From a checkpoint of a small class-conditioned image flow-matching model.
Data: trained on Sentinel-2 satellite tiles (TerraMesh), 145000 training examples, 31.8 epochs.
Rows from block 3 of a small class-conditioned image flow-matching model, named by matrix and row number. Rows with one number within an expert belong to one neuron, the router's apart. Each number is 50 + 10 x the weight over its row's rms, rounded and kept within 0 to 99. All counts start at 0.
After each expert's rows are labels from the 100 images, of 14848 (inputs lightly noised), where the router gives the expert most weight on average: "lies over" is the class under the peak. Only what is clearly more common there than usual is listed. The data: Sentinel-2 satellite tiles (TerraMesh).
# router: router (model.blocks.3.mlp.router.weight, 8x256), inputs 64-127
# up: expert up (model.blocks.3.mlp.up, 8x128x256), inputs 64-127
# down: expert down (model.blocks.3.mlp.down, 8x256x128, transposed), outputs 64-127

# expert 3
router.3:33 26 53 53 48 49 41 27 54 61 34 57 31 51 55 70 39 43 40 48 60 64 45 66 50 65 59 37 48 56 39 74 40 52 48 78 39 42 66 49 48 54 47 43 39 41 54 46 31 41 59 46 52 43 61 51 47 48 52 53 51 39 31 55
up.0:32 44 59 44 41 50 49 53 54 63 44 49 46 67 56 50 69 50 56 60 53 48 51 31 51 71 75 57 34 47 45 47 56 45 44 59 48 40 49 61 51 64 54 61 32 60 39 58 51 21 74 50 51 48 56 46 49 51 61 54 58 46 33 44
down.0:49 48 43 40 54 49 73 58 33 52 60 51 56 32 59 54 48 55 49 39 50 41 44 55 46 44 45 45 60 64 45 73 47 43 37 42 46 52 66 67 48 43 52 42 63 58 48 69 46 59 47 61 46 65 58 57 51 43 47 53 38 44 57 58
up.1:48 56 40 53 35 48 52 52 43 40 35 45 46 54 52 68 55 36 44 58 37 25 58 29 56 55 56 47 48 60 40 51 45 58 48 34 68 63 56 42 54 61 56 50 54 57 74 47 58 62 69 53 62 46 40 41 58 46 45 71 56 50 38 50
down.1:50 42 59 44 56 66 58 41 61 61 37 48 53 46 62 56 44 61 62 46 48 58 47 62 32 53 33 50 49 48 51 53 48 47 69 58 44 47 65 64 68 61 54 50 57 43 30 62 35 52 34 60 45 60 54 47 39 44 56 51 46 38 58 69
lies over: snow or ice

# expert 0
router.0:55 59 46 50 53 34 63 38 68 59 65 52 41 33 61 53 36 43 25 40 63 50 58 64 39 50 46 49 75 37 59 40 42 65 54 73 52 38 68 54 60 36 49 54 59 36 47 51 55 54 60 56 49 45 66 47 51 69 64 57 55 52 60 40
up.0:50 61 56 52 24 43 41 36 41 43 57 40 54 53 47 52 39 52 45 53 45 53 41 51 64 39 54 59 53 59 34 49 66 61 38 68 47 41 55 54 68 50 54 54 58 54 54 50 47 63 45 42 51 35 54 59 57 47 48 44 55 52 43 52
down.0:55 50 54 49 41 42 38 55 53 45 54 54 52 53 41 30 35 58 45 64 47 54 33 59 62 47 58 40 59 58 59 69 42 46 39 40 44 48 70 54 45 46 45 39 49 48 52 46 56 56 60 64 34 42 51 51 55 43 45 57 39 60 72 52
up.1:28 58 57 48 24 55 54 39 43 41 46 76 41 43 53 25 51 49 39 55 44 44 40 46 52 39 56 45 48 58 47 52 43 43 23 38 76 46 56 42 52 48 43 45 58 51 38 63 51 46 47 50 51 39 54 38 42 33 51 60 36 44 48 50
down.1:53 48 46 29 57 44 60 60 34 52 65 39 60 49 53 47 44 47 35 52 50 64 43 43 38 56 61 55 58 52 47 46 58 59 49 52 65 60 52 50 63 31 54 40 58 70 63 39 61 32 53 47 55 58 50 69 29 44 61 32 65 59 47 53
lies over: water

# expert 2
router.2:52 55 62 38 49 46 42 56 42 73 40 64 51 43 46 56 37 40 45 54 60 52 44 60 48 59 54 37 50 57 39 68 47 46 49 76 42 43 53 55 35 63 64 34 45 32 50 59 34 65 67 45 43 43 72 47 51 40 61 44 45 48 22 46
up.0:29 72 62 53 38 42 51 50 41 66 45 51 52 45 49 44 47 50 34 64 52 55 52 62 54 40 37 50 47 66 41 62 42 46 56 56 68 44 54 67 41 39 63 67 49 47 63 63 47 47 52 48 51 32 59 48 49 54 38 49 57 55 56 51
down.0:53 55 40 46 47 37 38 43 46 51 36 55 54 40 51 52 34 45 51 42 52 64 36 50 54 33 66 49 49 57 53 58 34 58 48 52 36 42 45 48 56 52 41 42 55 56 40 35 46 50 46 56 37 48 39 61 47 34 64 48 73 35 61 53
up.1:54 59 49 42 59 49 42 50 40 38 54 49 42 48 49 43 52 40 43 58 46 44 45 46 48 66 67 56 50 54 46 24 65 56 37 50 45 50 53 59 45 52 57 35 40 57 41 57 52 72 47 51 42 53 41 48 48 65 45 50 65 53 25 54
down.1:57 61 35 69 71 48 56 37 52 42 40 44 62 44 36 41 45 53 46 44 48 43 60 55 50 58 16 33 52 38 61 49 63 48 56 48 49 42 57 47 46 67 59 52 37 54 32 51 43 63 51 64 60 42 57 34 46 46 43 71 52 39 49 63
lies over: snow or ice

# expert 1
router.1:42 59 48 53 55 44 63 61 62 59 70 45 50 56 61 67 59 52 49 46 56 58 51 56 50 48 46 42 65 34 55 53 52 71 74 55 70 49 52 42 46 33 58 61 52 57 55 34 60 39 70 47 58 50 49 44 55 60 49 51 54 44 64 42
up.0:51 60 41 58 46 57 36 48 52 31 40 38 50 63 44 37 46 21 47 43 38 52 36 60 59 57 70 62 35 57 40 44 54 58 28 54 35 52 37 53 46 57 51 57 45 50 55 48 43 41 52 55 59 36 58 43 64 60 58 39 50 63 17 52
down.0:48 29 51 47 43 62 39 52 47 47 34 54 56 58 55 62 43 55 54 47 52 56 45 45 66 52 50 27 65 46 37 56 64 54 53 63 38 65 44 45 40 48 45 62 39 54 46 45 57 61 56 54 43 45 41 43 52 54 37 54 46 38 41 50
up.1:40 59 55 46 61 53 39 42 58 70 65 49 48 58 47 51 52 54 48 42 50 38 56 43 55 68 59 56 52 50 57 58 35 61 54 31 39 51 49 45 38 63 50 57 42 47 46 53 45 57 23 62 60 32 37 57 43 78 56 33 36 53 42 47
down.1:37 46 41 58 54 23 32 71 63 55 48 51 53 38 55 48 53 51 35 53 53 55 75 43 51 47 40 57 40 55 41 52 31 54 66 39 42 45 46 56 52 64 46 56 45 57 42 40 57 40 48 67 48 45 48 45 52 67 52 44 52 63 54 41
lies over: trees

# expert 4
router.4:45 66 52 51 52 67 66 45 72 60 69 56 54 59 62 55 55 62 41 42 50 41 48 58 53 43 39 57 60 34 65 31 66 56 49 33 64 59 41 39 70 45 58 60 59 50 54 53 64 36 61 54 60 50 54 52 55 68 45 57 53 39 59 33
up.0:60 40 49 51 35 59 61 47 59 49 41 34 44 64 55 50 53 63 60 52 60 54 56 55 58 32 57 76 44 75 61 55 65 51 31 51 57 60 44 60 68 51 40 62 48 59 34 50 56 37 70 46 57 62 39 38 68 26 46 43 56 49 69 33
down.0:53 60 51 44 53 53 49 56 52 73 59 38 50 45 50 57 51 46 47 49 57 60 42 49 65 62 56 63 59 44 68 52 45 51 52 32 49 50 71 41 75 52 63 58 55 29 34 62 55 65 36 63 44 44 48 61 56 62 39 38 35 51 39 78
up.1:54 39 52 59 52 60 43 50 51 46 50 46 50 66 59 34 46 51 46 47 58 57 36 47 56 33 58 48 56 49 37 57 64 53 59 54 45 56 43 47 61 39 52 54 40 42 52 37 34 51 46 43 48 50 61 54 44 22 45 45 54 48 47 39
down.1:45 63 45 48 44 52 47 55 46 49 59 40 46 43 48 53 65 61 58 40 64 63 59 58 59 63 32 62 58 36 53 50 48 46 53 40 69 50 51 65 65 64 71 67 50 53 47 56 58 30 49 62 50 50 43 45 58 59 42 47 58 44 50 52
lies over: water

# expert 6
router.6:54 51 49 34 48 60 44 59 38 55 76 48 47 52 46 64 50 49 43 43 61 56 63 64 58 57 43 36 64 50 66 32 54 52 60 55 53 44 31 51 37 50 73 35 45 30 43 57 56 67 63 67 38 60 48 45 56 52 50 47 59 39 51 49
up.0:45 71 64 61 60 45 67 53 33 62 68 56 60 56 39 58 64 35 60 51 52 40 55 58 60 42 49 39 49 32 50 37 44 45 70 52 36 48 58 52 47 50 42 43 57 52 46 36 53 59 54 41 50 60 49 59 37 44 47 34 57 55 46 57
down.0:51 43 52 32 55 67 65 54 62 52 48 51 50 66 54 42 52 60 39 40 36 65 45 30 44 53 45 56 49 48 46 41 54 43 24 43 67 47 58 54 52 57 43 67 61 62 44 48 36 39 29 50 57 48 53 52 38 66 49 61 54 46 55 43
up.1:44 37 42 59 65 52 52 45 49 37 49 62 58 54 54 52 46 47 42 47 65 43 38 59 32 55 49 59 55 65 55 46 51 35 36 62 49 44 51 51 59 66 37 48 39 61 33 53 64 53 49 70 69 43 52 38 39 58 48 50 50 55 55 60
down.1:50 34 50 30 45 48 46 49 36 49 56 49 52 50 64 48 51 53 43 54 50 54 45 59 33 60 49 63 42 58 40 54 35 47 42 54 49 55 38 56 40 42 58 59 36 33 80 37 38 50 58 51 58 51 62 61 37 55 48 54 70 47 44 34
lies over: snow or ice

# expert 5
router.5:62 34 39 53 67 53 48 44 50 66 65 36 57 63 34 59 49 38 56 48 64 39 68 51 48 61 50 40 60 50 49 39 41 55 68 41 69 50 34 64 42 53 54 56 59 44 47 44 54 52 49 43 52 46 55 55 47 36 64 44 45 37 40 60
up.0:35 44 51 51 33 53 37 42 52 40 47 43 34 59 53 47 68 31 43 48 53 46 51 55 30 65 47 57 38 59 25 52 60 63 52 57 60 48 50 43 45 36 46 47 55 58 53 34 39 30 62 64 72 46 52 45 59 39 54 55 67 52 62 46
down.0:30 49 53 56 64 43 40 55 72 56 51 22 62 41 49 26 49 48 39 34 30 48 31 47 42 55 49 35 58 57 38 52 41 56 44 46 50 48 47 50 50 54 49 62 47 67 44 44 35 44 54 49 40 52 41 57 38 51 48 41 39 48 50 45
up.1:42 39 48 46 25 67 49 46 60 58 42 52 49 60 42 50 43 43 39 25 40 56 42 57 45 47 62 62 36 40 65 59 45 64 44 53 57 49 51 41 39 42 37 56 43 53 54 48 51 43 52 43 79 38 39 44 46 63 41 52 61 66 47 45
down.1:40 51 45 42 37 57 53 46 60 58 38 46 48 63 56 59 51 49 57 49 40 44 26 52 51 44 37 49 41 47 48 32 37 55 27 51 54 49 49 50 59 59 56 57 45 51 48 70 57 51 62 47 44 62 46 45 59 73 58 43 47 58 40 54
lies over: bare ground